Rows from block 4 of a small self-supervised image encoder, named by matrix and row number. Rows with one number belong to one neuron. Each number is 500 + 40 x the weight over its row's rms, rounded and kept within 0 to 999. All counts start at 0. Numbers have three digits each. After the name is the row's rms in percent of the matrix's.
Before each neuron's rows are labels from the 100 images, of 14976, where the neuron reaches its largest size: "top examples" is what is common among them; "peak at" is the part of the image that holds the peak. Only what is clearly more common there than usual is listed. The data: photos of plants, animals and fungi (iNaturalist). In brackets: how many of the 100.
# gate: MLP gate (model.blocks.4.mlp.gate.weight, 1024x384), inputs 288-383
# fc1: MLP up (model.blocks.4.mlp.fc1.weight, 1024x384), inputs 288-383
# fc2: MLP down (model.blocks.4.mlp.fc2.weight, 384x1024, transposed), outputs 288-383

top examples: class Aves (91); order Charadriiformes (31)
peak at: bottom centre (43)
gate.525 126:471448556514549513523508536463572468493441549503441439340491491556543477479503535485433446465503513512535480611473498547541443499486507464486489500502497516477500521513490492523435536504438484502491491492485486505469536499544415472529504492433500485421466522460505573529478533446497514552
fc1.525 128:460412509599522458477539507540438510528514468501447480557458450491422547516492531512511494551546527466475565519563484540482479513469579559479537500540552509449452500494501541458510467476507510478460469534500514511436464514499537581521520497562556529524497491515458445493512573511547481469
fc2.525 127:552510478532482449431511473534472589466501519569455435569459475543534499481469458468487438574529478514468513542510503549539452504490529477516469522409500514511511543487531524480530467513536495595562498406518530514525495527434537515452450528471489486477493518437440484486489446553388506539

top examples: phylum Arthropoda (70); class Insecta (68)
peak at: top centre (31)
gate.121 148:411396463486505497520523497500489502509483483571517516599503558566489466451529462534442516511514475500543481512501544469512464477550458473455549529586511497541498522517502450541509518498575503447520520552497538470465553516504512533494537469455424520486562440447515558508548420489591546492
fc1.121 134:485476494559549525517588509443509478471454465554499482499490435480499516514623525492516460480558482453477566426507540504483468556486465522484548571531484443533431479440470507505435549509450518529578445530537552521525537566473486453473485492456517513552500563463498505467527422518429470544
fc2.121 131:489531462536530434387494518512515596502466521461522473508492510452599519547511482564431459501462522465535502519452492477537484457474530496495509493502426491485514514573485556546446472541553505561477537517522479492450474570438536483535448534510524547481531482564513554491434495593463465531

top examples: phylum Arthropoda (65); class Insecta (60)
peak at: top centre (39)
gate.566 021:557470501484498474510546528445507489446523634517468525475533562475568580467523491500440484469474480545513475537569520509479579525472577521488493545522461529467554527531498482538544549464484432512498509525520531552399414458467503478473417477493521509462496513561443562558477469429523461459
fc1.566 022:519476572448523514427533538529519523462553452507521525462536483508435514611470530521427515501544585557494452554551468417527545530473561379522459453584516536471511560552446479449570474506435445490470500489505538597404518490472483495487439444457559514462474392506519557547510598528506504462
fc2.566 022:555483457481539548523468548532539460512522465541512477574442506436493502536438489441531500456548496490548537501533454531424452503428521516470535520545473450431512487489511487486542443497514466424513560540529496545463517456470478531473494442489490414483555545513481401449586479490517448506

top examples: order Charadriiformes (29)
peak at: centre (29)
gate.5 145:536599531500487518509462443530543431454489459493452485480495506554527492445520464454495527478566524464479510469487512509573462564437464468511543566519462447436570509490510471550477485512568498496501476470438427572516528489487508546480496524499463484545498451513484530481516612498514510396
fc1.5 135:531454490543573484499436501500493457463521546502450433522578519496485454503498486512469421507468536475546486519455523537456563474416524473515513561555507476510557502504484404511534480542467432491580471529499530485418422497503463507496483516492540512455450500454447446513478581512439544548
fc2.5 135:493530508541517487456488473470533485490487530516574486534528472498524464494454504504508471488418540567530481475495532518562437503475518433518504540417501521501549521540479494486480499515436557501554553485459449475543513446530355501518466469459485470543577460521450420454504505493576493484

top examples: phylum Chordata (98); class Aves (97)
peak at: centre (44)
gate.396 152:555559523515510518557471434436481471489533442610432530609577439489501496488504485504485432491461569495472661543546514532546488492476411483485520437518499498475475512518487459400450487547578499561488476581537498508487516570491375478540507540412479472452463503573550547488482507461504483485
fc1.396 145:442499468559517468535547536558506507487538527495506474430458488481450512495493577509493480475465550560505476493511443523487531463399522497543539471494443494565484486425424538484491469434470464572504458499412486515495514500556521517422473429593480525521556507502492490523511489504429479489
fc2.396 150:460583477593553464528487507406578489541483523528521487557444507576511506505512481535478476534494455383482465534447498447506476579382427537524511552453502458553466561490460481516492550503574505431491527545461434482484519545487484437482528477555515498580421462488503464510514500526472515449

top examples: order Accipitriformes (27); family: Accipitridae (27)
peak at: top centre (54)
gate.470 026:477494481583448478651487438467559470445450522474493477415523523478462503480417586491466490516379508441487470538473500572476484538488526555560509472457610437537517502576497520467515504535434439542526459567529496501538489533498524563495469568456457523472418442453430458577462505464448473482
fc1.470 027:516482481541494438476505433467488517532508467459505453548501463497426397407472399463477464542505502520485552482525500455551471507495429465501588514494478495564489440508531507517479474466505521489419505416498611538559517486499535510522534440530468455543455472580473532533483494430467557501
fc2.470 024:462458475567505477452527455434544485484437527432532543491474503555526448519466521507495547522504502483504616436550531491470500505395474574442467488519500484495466475484472531490509480444487528500489523529432500499421569513467429457445448557468473522476508531479547496469496508521484471459

top examples: order Charadriiformes (36)
peak at: bottom centre (76)
gate.707 109:514508461501590535558503514479477494495542493525526476482464442503493495493558465536506451519477512569545537487545480519451491541472556515491492466490502478443498514416486542481533469530533471463552552500486513574537472506555464519483443470512453523516550505531420544500441480496535501501
fc1.707 104:530516550412502439477601508453447513488508557444454468472462551486452454482514536498468485489586570493481553455452483515520507596568494478495514526521517539523484489542513437452559470420421532479468442481504529457464529413456581463510558536566537477524482473500523430535487545456470539486
fc2.707 111:476511499483480524487513489391522486504501486543481400499504523426454524520444540466496386483564532491571493432491455528552559512517505525506573513528536520507462545545471576491451438424556554466522462489479520454505486454466535469542505557435485490444549463524544507560479501481422450466

top examples: class Aves (93); order Passeriformes (70)
peak at: top centre (43)
gate.381 092:493461509432444442532512554479564438509496477608457510518500512560456489549488519520490418545576485531507523449516479521395468453513468479407494510547515450564542506580447455490597534533554466489613471511468498516458454468517407458475499501485432457516451548536460498536492448471481532495
fc1.381 094:511510507524538611511478515557462551498534542434535455535510484476509450499394532464494441508492498554472469543511535497526532495541482474516543557479533464446507452488592380435444523454488485526480512565463528480455547546538503523555468493427478447532514459466521573536473476580547486458
fc2.381 094:490465511531462546456584510547470531432525473526499459498506474483493478546489497445481564461495502549493509500502550573533467508559537420507469515498536593542416460482501448431506545441513514544513495535522452515552480556477539552425521531513522464594460476517557465462504446478459530606

top examples: order Passeriformes (52)
peak at: top centre (52)
gate.79 116:422486459474503560510504536540474447480557477580510511519516441450455433452520467555496442468519496529477437486544521428476441512469516466480563460473530480575496490558446484484481424533461546483531437494503520505505480505447429596598499477461462471479459481463496521508502490537516469471
fc1.79 115:485515526484414529381539459509525469502505482477536491518534477518510411486514497549513515564509559503521460428603511518527484491475530451462527483536541458573515531498469443495481458500530594484444482518501527582478480458466460504573414461439488464470426500500497508470535452491449522472
fc2.79 120:498510455443498559511406509515431513521471503485543479573479460510565459493524460507477468507489583498504457510403585519447482498537529482480507534552484442516504569454498518496567487546553578493476501417484473504480427540507379486498472529513457503543570516519437523504536531519492481518

top examples: order Accipitriformes (25)
peak at: bottom centre (29)
gate.733 117:478554450412441467471435534493510478530521506480443448544527449450491458479516522554467501438486501517506498444458490542558492473502497441430466462529489509499564457511532448592400555499519501465563560420433496537439455540495452566508524469476483444545473486442515486506494469456665553418
fc1.733 120:539516463509479436465498534551560543565522505502449454509476478456516557486483512517523503445529477525600484536504508579505483425507448433513430482541531524539471525509485524603406476491502574403475487534451471464475412464518509509578518529496562555522459489476498477520499528510509503439
fc2.733 124:510531448528493455522481503477527447451499415572493555524432436532470493534488522432483501545506541509505547527490506512441454491446494534549555424495505491523501559429481551463462477428447448514505436499398513508505473499440543509503512540501528440512485505574450482471520552521482436514

top examples: kingdom Plantae (37); phylum Tracheophyta (37); class Magnoliopsida (29)
peak at: centre (47)
gate.320 027:513549518505451560483473484471524557500468522494496433505483486508516492520529535498466445573482559454454570522436531501424460484525500466461482499473505500524427527542468544533516493519477524460551555454492520465528578582526509507488491490488489516487551478436517449457570418517579438502
fc1.320 028:538463505524527495530517435538480523454498543386458474434484516450425523415479510483540476592545455496449460519493468473428381533472426540503507537440483489556508560557528529490496427507535489566551539460500506541544504527454418551512516492501523505508454505499491470448536496492543551478
fc2.320 028:519468484499526502442499541471505532484520428508486502495527472509531497517574519453445502426515446421556492539530413507494497478485505484472483465506511535512523493511574553425470471525441475524492427529516479495511517496462483457477436461438451457546479471465457549468463476468477443434

top examples: order Accipitriformes (27)
peak at: bottom centre (49)
gate.535 030:456564516505425545516527427590568491535479506513476578547519407572489492438415429472558582497475490481504527535460540456543492480574525537491463502459510468445488543489545484464481540509560472517519505535554493440454520491546460487554532532482520594430514503517489472506474501565476437501
fc1.535 031:482507462476447534456453474426523521568480585544424485452553451476484564503425567507483484500465542607520485465467521491435515453444513413465496535437508538509567514508540468507581538503553516577479440555508486492503547434501507566423491498509571524497516543530509508493510504549463499499
fc2.535 030:425493517582560467487516449509513495481499505431516552524562537524508460586565513512487518464570483431497478523459505483506502530511526480512492479502506518485546543534490499464525426473557466427570494528435460532516550460524492457440462498477483420497507566514481503512484452469527548470

top examples: kingdom Plantae (36); phylum Tracheophyta (36); class Magnoliopsida (27)
peak at: middle right (32)
gate.735 062:520530522512501544494486429463501459474539492496565519515395511510522537529429523487464503458491495571471409530510605501510463546553449504501519517541531459473543521498600514483530523517505473450499513498514554585457485489497533488518468556469493465516482571493507490520573506494497476516
fc1.735 063:490499487533531515462515479481454484449542399524540509530486510490530501586418523496446495482483490622469474478507530498493494515610514481493513420487524535502547455545561462512543539526473489442541478495546548508537512451482505487488506536469585467534530533499497552442535486508521527450
fc2.735 065:557420522522495405573538461605463468459470469518514433548526490499435491467484436444463509554491424489553512490470512470549447501527520517569401550511476500512433538508554487544483482487451493485509495501503583525487483488541511567520551485476521543483484524553485448437453532504515471573

top examples: kingdom Plantae (29); phylum Tracheophyta (29); class Magnoliopsida (25)
peak at: bottom left (41)
gate.351 037:524519542493502477469561479502539483508553502478507493512473494478528479467522527492470495520511470433527467521576478530482447547440500525565501509576558472466491456529489588497548446523469467457513521584500502482490534535566470442518525475513603519445446541481483411423487435498524538565
fc1.351 039:536467542429515560494517456537564529536547533445538602533527499499554488495560502485465485503516462445501498535543477496423438514414505480502482546576489537499441547449532473526549465530466501540495538517462509498496535544539462487526530494531578497441424523470472501429533445470480527607
fc2.351 037:486524494522605527519504467436524483539459468522583500519449539518417480463531455540492494464492492568499462457527558612486472533485481561512559544485520513484490480468510536445460503443518547523560462453463517545539539462455552448434508435549464461513539516514519498501546511472545454459

top examples: class: Aves (84); order Anseriformes (26); family: Anatidae (26)
peak at: middle left (66)
gate.718 108:515562535472437441505452546494519528524482459435532459500514535525551527481450491525459510533526509498506523473490507493588596492504473522504434503501574418514477473579487503504563483532492478560510466443472465487369507542472484487522423466559540503431574496555533460489520452514460535521
fc1.718 101:444496556515487490492502522610427496548527485566470433436473500487496462494479467455535491568550543506501465464481443547444431530542554457508528523564486510501469526530486486540639474487494464532587488604541538503532551479597491502506411535464533519526446440606516574535505532510500513448
fc2.718 101:450499454542560475511492567470491481529541499554529500473544445476424445514592440510553447527448502528519434567519515503487462602509627482476526467541467482468550437418496425564535551416503560525574419522507518421569544465475513482503498545492483487495475523463531489465500522466451546528

top examples: class: Aves (90); order Accipitriformes (38); family: Accipitridae (37)
peak at: bottom centre (49)
gate.645 097:489440522548489462427472450563460483462499537522500439514493456443430480468515496442555469451572455551529537474486497597460505508565473469531417452527558455533503479496469463523432439618470553488442450507535554537515497537473519529510533448521481517494488485514541415469485516479469524484
fc1.645 099:439544481484524518490472514467528562462582534481618482468518501501474526443593452473609514504507485528411515438508492490475468491490464465480521546509473549516475494481481485531614489435434483504496550501483480512496517555525572469473508508526505499409439506533419486477572529458507501434
fc2.645 104:616518476479541451488460477550522493552516455470495522499521528494559544559532468526565511532489462478525465584454468461542584540528480500451422458567538536460512486555542483528484547472544465455497534424588586528480492475423521450529455518507460528555481475490534523558523510451451476475

top examples: class: Aves (91); order Anseriformes (35); family: Anatidae (35)
peak at: top centre (41)
gate.729 055:564490527469476486529533516418438457483495538445535515507548470471543495460482455508506483514491503515466516495466556529534506478504535475454594458510494491398427465526465480445442541472454503519553511470581458440520536505534551476515545477508369553465475450497483454524539566508462485474
fc1.729 055:522469501481469530524483561510446461538459510481458543526525549430514486510502490508491560487557499539476536436540573573519485476483486549480482494445451500507460451509585507502428433486555486523511495452547518500497509507549464517552526518420520496591520483476541561493526472469586528493
fc2.729 058:488467575518464514448530482514496466512523469498505477530566555489507523455470511447455459481534497390536510532459487519543576515495494562493486477490518507529502467572445478513531452503437464548550510443549548417563525580502498526491497506508529489527423499497497542493508432410486498419

top examples: order Accipitriformes (29)
peak at: middle right (63)
gate.423 118:561511548540517441458498492474429408454492527462528487452514526580501488451538458425507508543510512465565536411587520501581538499489415446422523557520446450519436449495544556459479506437450461487471529554483560525525478526500525539476576492489470456444561521472457547504480494512479494529
fc1.423 117:487541564506588547539509451525530520513502509479473488508527486558513518505448481505518553484535523495563463505472482408532467508520511459433483511561525527491466494496499506482537442525462540511476468517500536510518536515420533455554500467536505515447518526491515562523450487504534493510
fc2.423 118:512494471531441507540560473553544433515459474540499453519536439554448508562517541502474491454467563551442528479534507510432531536484504449542509519491494459471481530487501495495436532533522546510481514483507542560534425526441420486540443462456475481499508545469490533564578555577522512450

top examples: phylum Chordata (93); class Aves (86)
peak at: bottom centre (38)
gate.339 058:534506538479396432490473529414442593450440532462517508600508460463547526440463540519438574494541487506443456496512528558506537547467428509516505440448403487493459511418473525462487513529482474459509486518451446524471526443505436574452470512510572566505500545503497489522482520585626593477
fc1.339 055:508476584445428475439453540515456580470459532487553483581394497487528534468451552498516599472513501553448501440527507520520494556465483480490527443489397530472486493470516515474472499510547501474558543579476434498430506405453432544462455467497527519511472530466507524492531491577666541443
fc2.339 062:556452553495491494484505475448498411472487564471435485503505513529497521508590487484523500482492521415522535485442493518478539555483493568548504485461476514521532532502536581427597512465536487502537421526474502516500473515496513446450533541539515592515578495483470556519564449517508558532

top examples: phylum Arthropoda (65); class Insecta (60)
peak at: middle left (42); middle right (33)
gate.435 041:510506456397502532475550520446530526540538527487527536533492530464501490516507493537515493526444473532495488515515545504527519500504546514639586574420559583455576499482467454508509524516473470476417500420506545520478415482451559463470482576517442498503574523505511460435463461433493488444
fc1.435 043:534482574528551474515477464492484423515446503509539571526492486549476442447524458505495499461527458423537589494460475562508476471481504411373491440511476423515457526460478481480498499523566563520594422505495498519524561527499447447487475427505480534485457485512500458512542540482564478508
fc2.435 041:496474525527476536543462422490414545520521439494479546479449461593548481494499425516599557459526469523460469604536471500488486540422390497524524498554417470496537534473512531489471468526456486470570523507440487484544523443521521478500483483504429568549536509384468513501465483485418463569

top examples: kingdom Plantae (67); phylum Tracheophyta (67); class Magnoliopsida (38)
peak at: middle left (26)
gate.202 122:459524500456483514536456517476581569493570514492484526494534517433529452447461483492565629532508455454519590536513554484518447514500455510479519505461490446506476488506477475404495526454471499484513491516563553484571533517536532545479535448473576557528510476496473514482580500451503527471
fc1.202 119:511454512529502522554462499403534541432481493512511564535551495459508523450555494503527548477571414450514520493484538498496509547589508450536537469481531490494553478517511472491436484502476438496514499530542581453540436548426554594517473467450529518502516498520496474571511422514551514491
fc2.202 125:504416475474550473520529486459512480595596506522444486496502498533522515487535512492491556515514455500440485503449471471455411484554452550524488477503583530548448479437526476522505505487576482551499446517452553518481497544435563419561623608512544516475569473461465426527539483549540547461

top examples: order Passeriformes (57)
peak at: bottom centre (47)
gate.422 128:482486479491433444489471570566495450486483485545549510479517453542488478500480488501613495517525440486526490508543481543541523498492540437491530485521506535570421508539468418478419472514493550450574517491506432519438466522541468511516510532489456546429444447502531471524527464511601487480
fc1.422 130:491496463518547504527543487445472532471532531498488510478534445383528543518505465482489486463482467480474534502478515533489570520431440433534461484473511486458537559387518570449458461426492506547465558446452559484482474457464450468420519560516481527425491488509537494500457501499430486439
fc2.422 128:513518497525504486515461550520440523538458477461470458548457531501519530491506500536589473561536455485470501460508625462493540491589499489435537461487605420504486522481538516453545499485583520486509457586492493471493591544543492521485591532581509500500604523532510600497512471467436466467

top examples: class Aves (99); phylum Chordata (99); order Passeriformes (50)
peak at: middle left (30)
gate.746 154:499482494491458394560467539445424480527504501489512537557467521534492476508529515519552454484476463480535504500512472446565555495490525503507489552492505412489516456543527386429481512503500469539488475580512484453432501511530459523526562511474529469529453518519508570543483540508580476579
fc1.746 152:494441455519510461451492540435551433488529550528461514481501459518473496524549475480505448486524509515522521443516521526521492506519503436488415531476567419480547458509433406456558550500429498581551465490473512468509499516542461537485487475543498485496505595566523561465534534501538540571
fc2.746 153:482515441487462540493538600543497498475512503481398483540488470447532430486509447541431431488501559515497513452527497492446409414457493474486508528539509568434495442396512467476465470491594467485514533543515506459487526447404568459425521461529554516540508505537562533579521564506468548449

top examples: order Lepidoptera (34)
peak at: top left (45); top centre (29)
gate.151 036:510509445489494538456426525519463518513460529545485530514443470518497447523464460491501536521550434521521470543458494459470499412504473531489449476437514470527485534529540509521513490499500466515475431476593446487411450492502481502519502494530509454469492440550476538605497459562557507443
fc1.151 036:542516527510539512421484463581485510537527581506473498451446492511478506493510469453454573544575465506480531549559522501534454440484569471521457464547508430497462504579534501469547457515524496491458491537569562525432448467496481445516567449458451551465447519589478475555446517530563508470
fc2.151 036:541518493421539532525427471519388508501472538477529513468442466459517481441483522432442477545512549490501505481470429488440416468496566483464583517454472475449543543516507563609518478482467478530494497593523430504598535463513495428481495461463443514500556506583505502443508428494469490562

top examples: phylum Arthropoda (70); class Insecta (67)
peak at: top left (48); top right (39)
gate.61 076:430484471523509489505513443566469502470517480530509467511460470466528525458453501497533485541505529553466453591500500488565493489462510545497498545482498489437464463459483438564452535551485573533497503529501527515519540517521488540532506463497451573579419542526506492458416446467566572550
fc1.61 085:497520482463543496537516498473535443588505538499466480498442513611544529564482493461496531541516525517468546510426483476513459504529524548519457509447502434494481495486432525478520512580571449530453504535475510524466441523485490500508517456495471543469523501485476458547388532501450577524
fc2.61 086:499504581495461510551507558501446467527458387534471480470467429554470505477483521448481478496512515460515493497470507481501533531524503425498501569550496517531507497501531490499472495507465504551485542532537468597510529512437491513523554438505493512532542564435526575530549514472477518518

top examples: kingdom Plantae (54); phylum Tracheophyta (54); class Magnoliopsida (28)
peak at: bottom centre (29); centre (27)
gate.588 151:459439476487490510453462564420559531522518481551528425474515509578565469487507458453499578441525503477495479431519504467609513547579532388501492480562470496488497529504505486547478462482451605489450510547467572515416470554501527511559513545481538465518540569523403573504538498511490488557
fc1.588 145:561553534544471542506496470550558519529530508526485465445486518490473501473511506457486579433581523526529458464558515457567491559506452465448471449479474506556518451505499460471447432511520443486537487502534578541508506484454491490542457418499542483534502552551483520518502509503433500549
fc2.588 154:529541546468559493496528429508514499551548538447476514461443496517490518484504526475518515503532579520473501489547473484481524509484519548426448476483575515448416500475523530416508551542429515480494492466471526567536535488557485460510556510508503523520566578521521459449601515492492547491

top examples: class Aves (93); order Passeriformes (55)
peak at: centre (36)
gate.596 119:480635504429477515526430507433457515464472474478543536507492464569530536475493478505578391495550560491496529531429491535401526463517490509542554455458487547546513577584510562526546511446521442484502475468479525406513525484481529576479527464501502517530514446520570489512473522466532565526
fc1.596 124:510532428461504490501503594419477500570502448498486521478452458499575502477569471480517496568526510483489460439530517526509446503498540476494547537461523478497477526541531496526468449499514516427420507533485541474504514511553521493584529490458615513475522495523499537550508473546499533461
fc2.596 122:459509508575481544534533468557503514499510528601475487555537475472446551449516520475550507539542491540556533570458489517477540555470507529539471518481556499567452505545493511475531516490576500533506552489515431483464504615547498519541482442450434547483488491466560536526495433501470445540

top examples: order Lepidoptera (43)
peak at: middle right (50)
gate.592 119:530577459441510347472510478472497516464442519582512492498469574442509534467420552497556514531566491497465483466457521439431552521564501458553451469515534558533536448487470497535508526495493495491501559480454463472526467583481483520454470485515527497545487461416450520493518529552564503514
fc1.592 116:480477501556497630551518579506489516519514491456463477567484411600464523548497448496456534479487454547555526482534500569536572503518538435491507508481513508495450519466530477485454484458506435468502495431548499501464579520574465473514544531434481478556452540518513464463490465478488545452
fc2.592 125:422510514543517510481516512484447546488506450472466492534533436506505471486522476492518497462493505482466530512493528471483505516469496459436422511430478555484480493450527540490519602471420403508478490530519486512518545434425551465392511531487553490468547497487512464543485488546490482477

top examples: order Lepidoptera (33)
peak at: centre (27); middle left (25)
gate.152 127:513508490509544519503534558494414451492522482538480560508449460463520507572516541515504422461582497426496549480498496481448481571486573533589489464494469519441487438453542569529449496478514533490482527479533512434527449428458532456503539438503488526484555529576542401463476476615615439445
fc1.152 130:553515491482461479554503496552533560534528533500449559466463515533497566451461430468506479499482531554536543464491520575561598523490533469471496571531457531479490566498482567516518488536523568526521565504485508504470446553491527517476460472447525509512486467507476536528519532455470486473
fc2.152 126:513485498488526504470498420466497508474455501466501502523504482467513445457569499513532490464504512528477501479423598525426568432473482538478468540561461478518508537521531530526448481495494509506468490552584434476525416502516513493450566532482542468568518503573473447574461548502512470440

top examples: phylum Chordata (98); class Aves (95)
peak at: bottom right (37)
gate.341 125:422536514493502507504543496516527456508541471577468538542458503485504540466575502452459464433511506405507484464432486446497537632484492544457445543504518459587512496512478580472492507485593399500479516509477499487506437494499543563511469599471432467510526475563541485460553557484507458453
fc1.341 123:474449547435492488494470570451537529512493488511480453537415532466472444489484488453470497487499490430506481515482492533465496564497488508528484546455425505576505498510445585434456494550556472559461475494511557482448480509478511430493510526477452454517420524523491447513515463510516500553
fc2.341 120:524505532502401427540511558483477431486444499524496497454513532467466561433489535477524469474498491508485470437505497551548529489457457523555495500490537535368426522467439500454461478503515472505457492413520433441514512492490446558480440490485488472520602516512475456447451461477526454515

top examples: class: Aves (93); order Accipitriformes (35); family: Accipitridae (26)
peak at: bottom left (50)
gate.504 134:477460492483514463489478584484451496542485516477485422519499456536520550517430549566463536525472511528494523488559509486512502489464497564464464523563582525500503495509555517438482465545455490459482480500511560561546499491514544511521569496524459474502445500536491440536476501469513459537
fc1.504 131:474541465504454512562513464521492510485503489552513521547504541470464446506551448496480565495507468494518516540481526451497501521522537481605570498403447474503437476477438545529554551524473554529493499486423516541468530450541533472531503519431524506533589435514458486529562508493495525474
fc2.504 121:554508470491489506487476473587478478560522501528460509502524504482523563455440514521506551524442501565459502529513500525540519433483550541454570506472525629479456473491522509490484554453488475496497460498445475557455513495499503531456431518481511592468463483421489436527531490510557518508

top examples: class Aves (98); order Accipitriformes (32)
peak at: bottom centre (68)
gate.390 115:519503555461533520526534477551468441509584445491526540367473451577512482427513554463504524439575573521514494462473496444519516491529427444477534551486485534475446432471496460460512529476519499548462454470595469533454408498523504467486483448514485528543522517399503457486520468486481503568
fc1.390 112:525475556504512473528528488531364492496496550484496537493491498553484537480548491559446494500490588468438506467585512478594483484515483591468604548471556459524503502488562484443531541518508436496581438424499496558533518528493444558525418501506469534578509468484537437451466531575418443513
fc2.390 117:434498506504541454555488540537524478512461516510565533572441536512514456515530525486420472566477479483491438464477470508498474492463498584457474478546452434504557502463494514447458499485459420492543506517482557472553461499556554548474478490486476477463519529510526474507513541518444470508

top examples: class: Aves (94); order Accipitriformes (42); family: Accipitridae (38)
peak at: middle left (52); bottom left (40)
gate.248 060:521519459493495540548445479534516517539424486503457502462407472487545577544555532460498497483482538484476421506569478487544536560555444535555491518480552413489537548468508455424454555506486465518462539442483468529546438451554504514417490524521468456503523494442497498505416512500516549511
fc1.248 062:505504496527460507482451508511545490542416398519443534495487486445582549542593457453491538498484496472449504521554473475563532540573483524499432510443547475501504460445532444423536548554483463568450547387506524518487511436507511490486464518516519463523505499500531472469531540420495525545
fc2.248 066:516554520484466518435465512534446529497542538544454492556452486443567561431451467494545441499508435529491500501539411484427480501515466512581539492576448472576564538521560530422485471511513560503458506509456524454560507485431557517463491490466529498513392541491350503515538508486588524483

top examples: class Aves (93); order Passeriformes (55)
peak at: bottom left (44)
gate.309 116:460521531484548476542483497502571463490433487508481575520512486539584540473537463497478573504515506431489448598507512499556554564435466421449520496516542487526471575538562510476543457548490483567552489514528488509496470588486495507502444483486479528501532410548512523550539529483436475556
fc1.309 119:527474559499532532560474490463528532438506490558515495486462519518483516482524459550480542447495484476469436514454523461464505558555452495497430414459513476464473548559591534529501433523438518474498516501442508488540513535517511462516498554494541493519569420520517508461564475493491469518
fc2.309 126:501496450467512488524558500414528541404515476453469453548571507507489556477461494566504530549513520515506587559537490484519479495504536501485461508480455488569535451463514551487503487485445564526513485540440456505512510471457493499537463466545447496503525492501521491428510506572526441577

top examples: class Aves (88)
peak at: top right (51)
gate.126 035:491500530427550526481479452491552535457464429523419486448485495545498532495544557517528490508493501533508558531510535515466529496482496495504464448455462476513521549513479531510521462545544516445504464522492474441467495471556563526474443514471497411516497443515557564530406539509501508499
fc1.126 034:528439504522462482450471510503387492565543550501475495512477496404448480559461477500456464522517457511502497481474459482500522463539568534500458527545484533495411434473523518500532476456480469520601589495544482589472546481436437513477541487495533561571503507480495534485510478484510442462
fc2.126 037:525538489566483481505487439448467506491500526452565475561508523511498494507504449543516460492523524555453423538506490588442478503487520502475486488508547494508441466483526466466531471505449588465508509496439489491509496475474477447519486498525517445528473503496457527476494536459502445545

top examples: kingdom Plantae (48); phylum Tracheophyta (48); class Magnoliopsida (43)
peak at: middle right (40)
gate.212 141:519459590586477454544503514494456469463435453508522431512422475444538481420503488502471494567484512449506522473587511516494456504447488469488516432506518491419534521452442363559477531540485496485498524584392494499468516505504553477496498560519475478523535520479432526552569488492527540581
fc1.212 132:452489499473511483532475498542537538450488497477531527521506541467484576538498551511516462470521444514477481541483556514475628489490456468504542568481488523417452465453470525489488506516563520484482488427601507467530528481544620458493543454487503474491512504521515507492510482515446518426
fc2.212 127:565487439481570484510482478549444477416515498483451556521445553544466549502496434502529434506490529574480509525487503491546523482454464473545530449516476515548415505501506516580559523520463502510612490445449478506539533492444495534533459536504461515477482576446547499440425467562500515446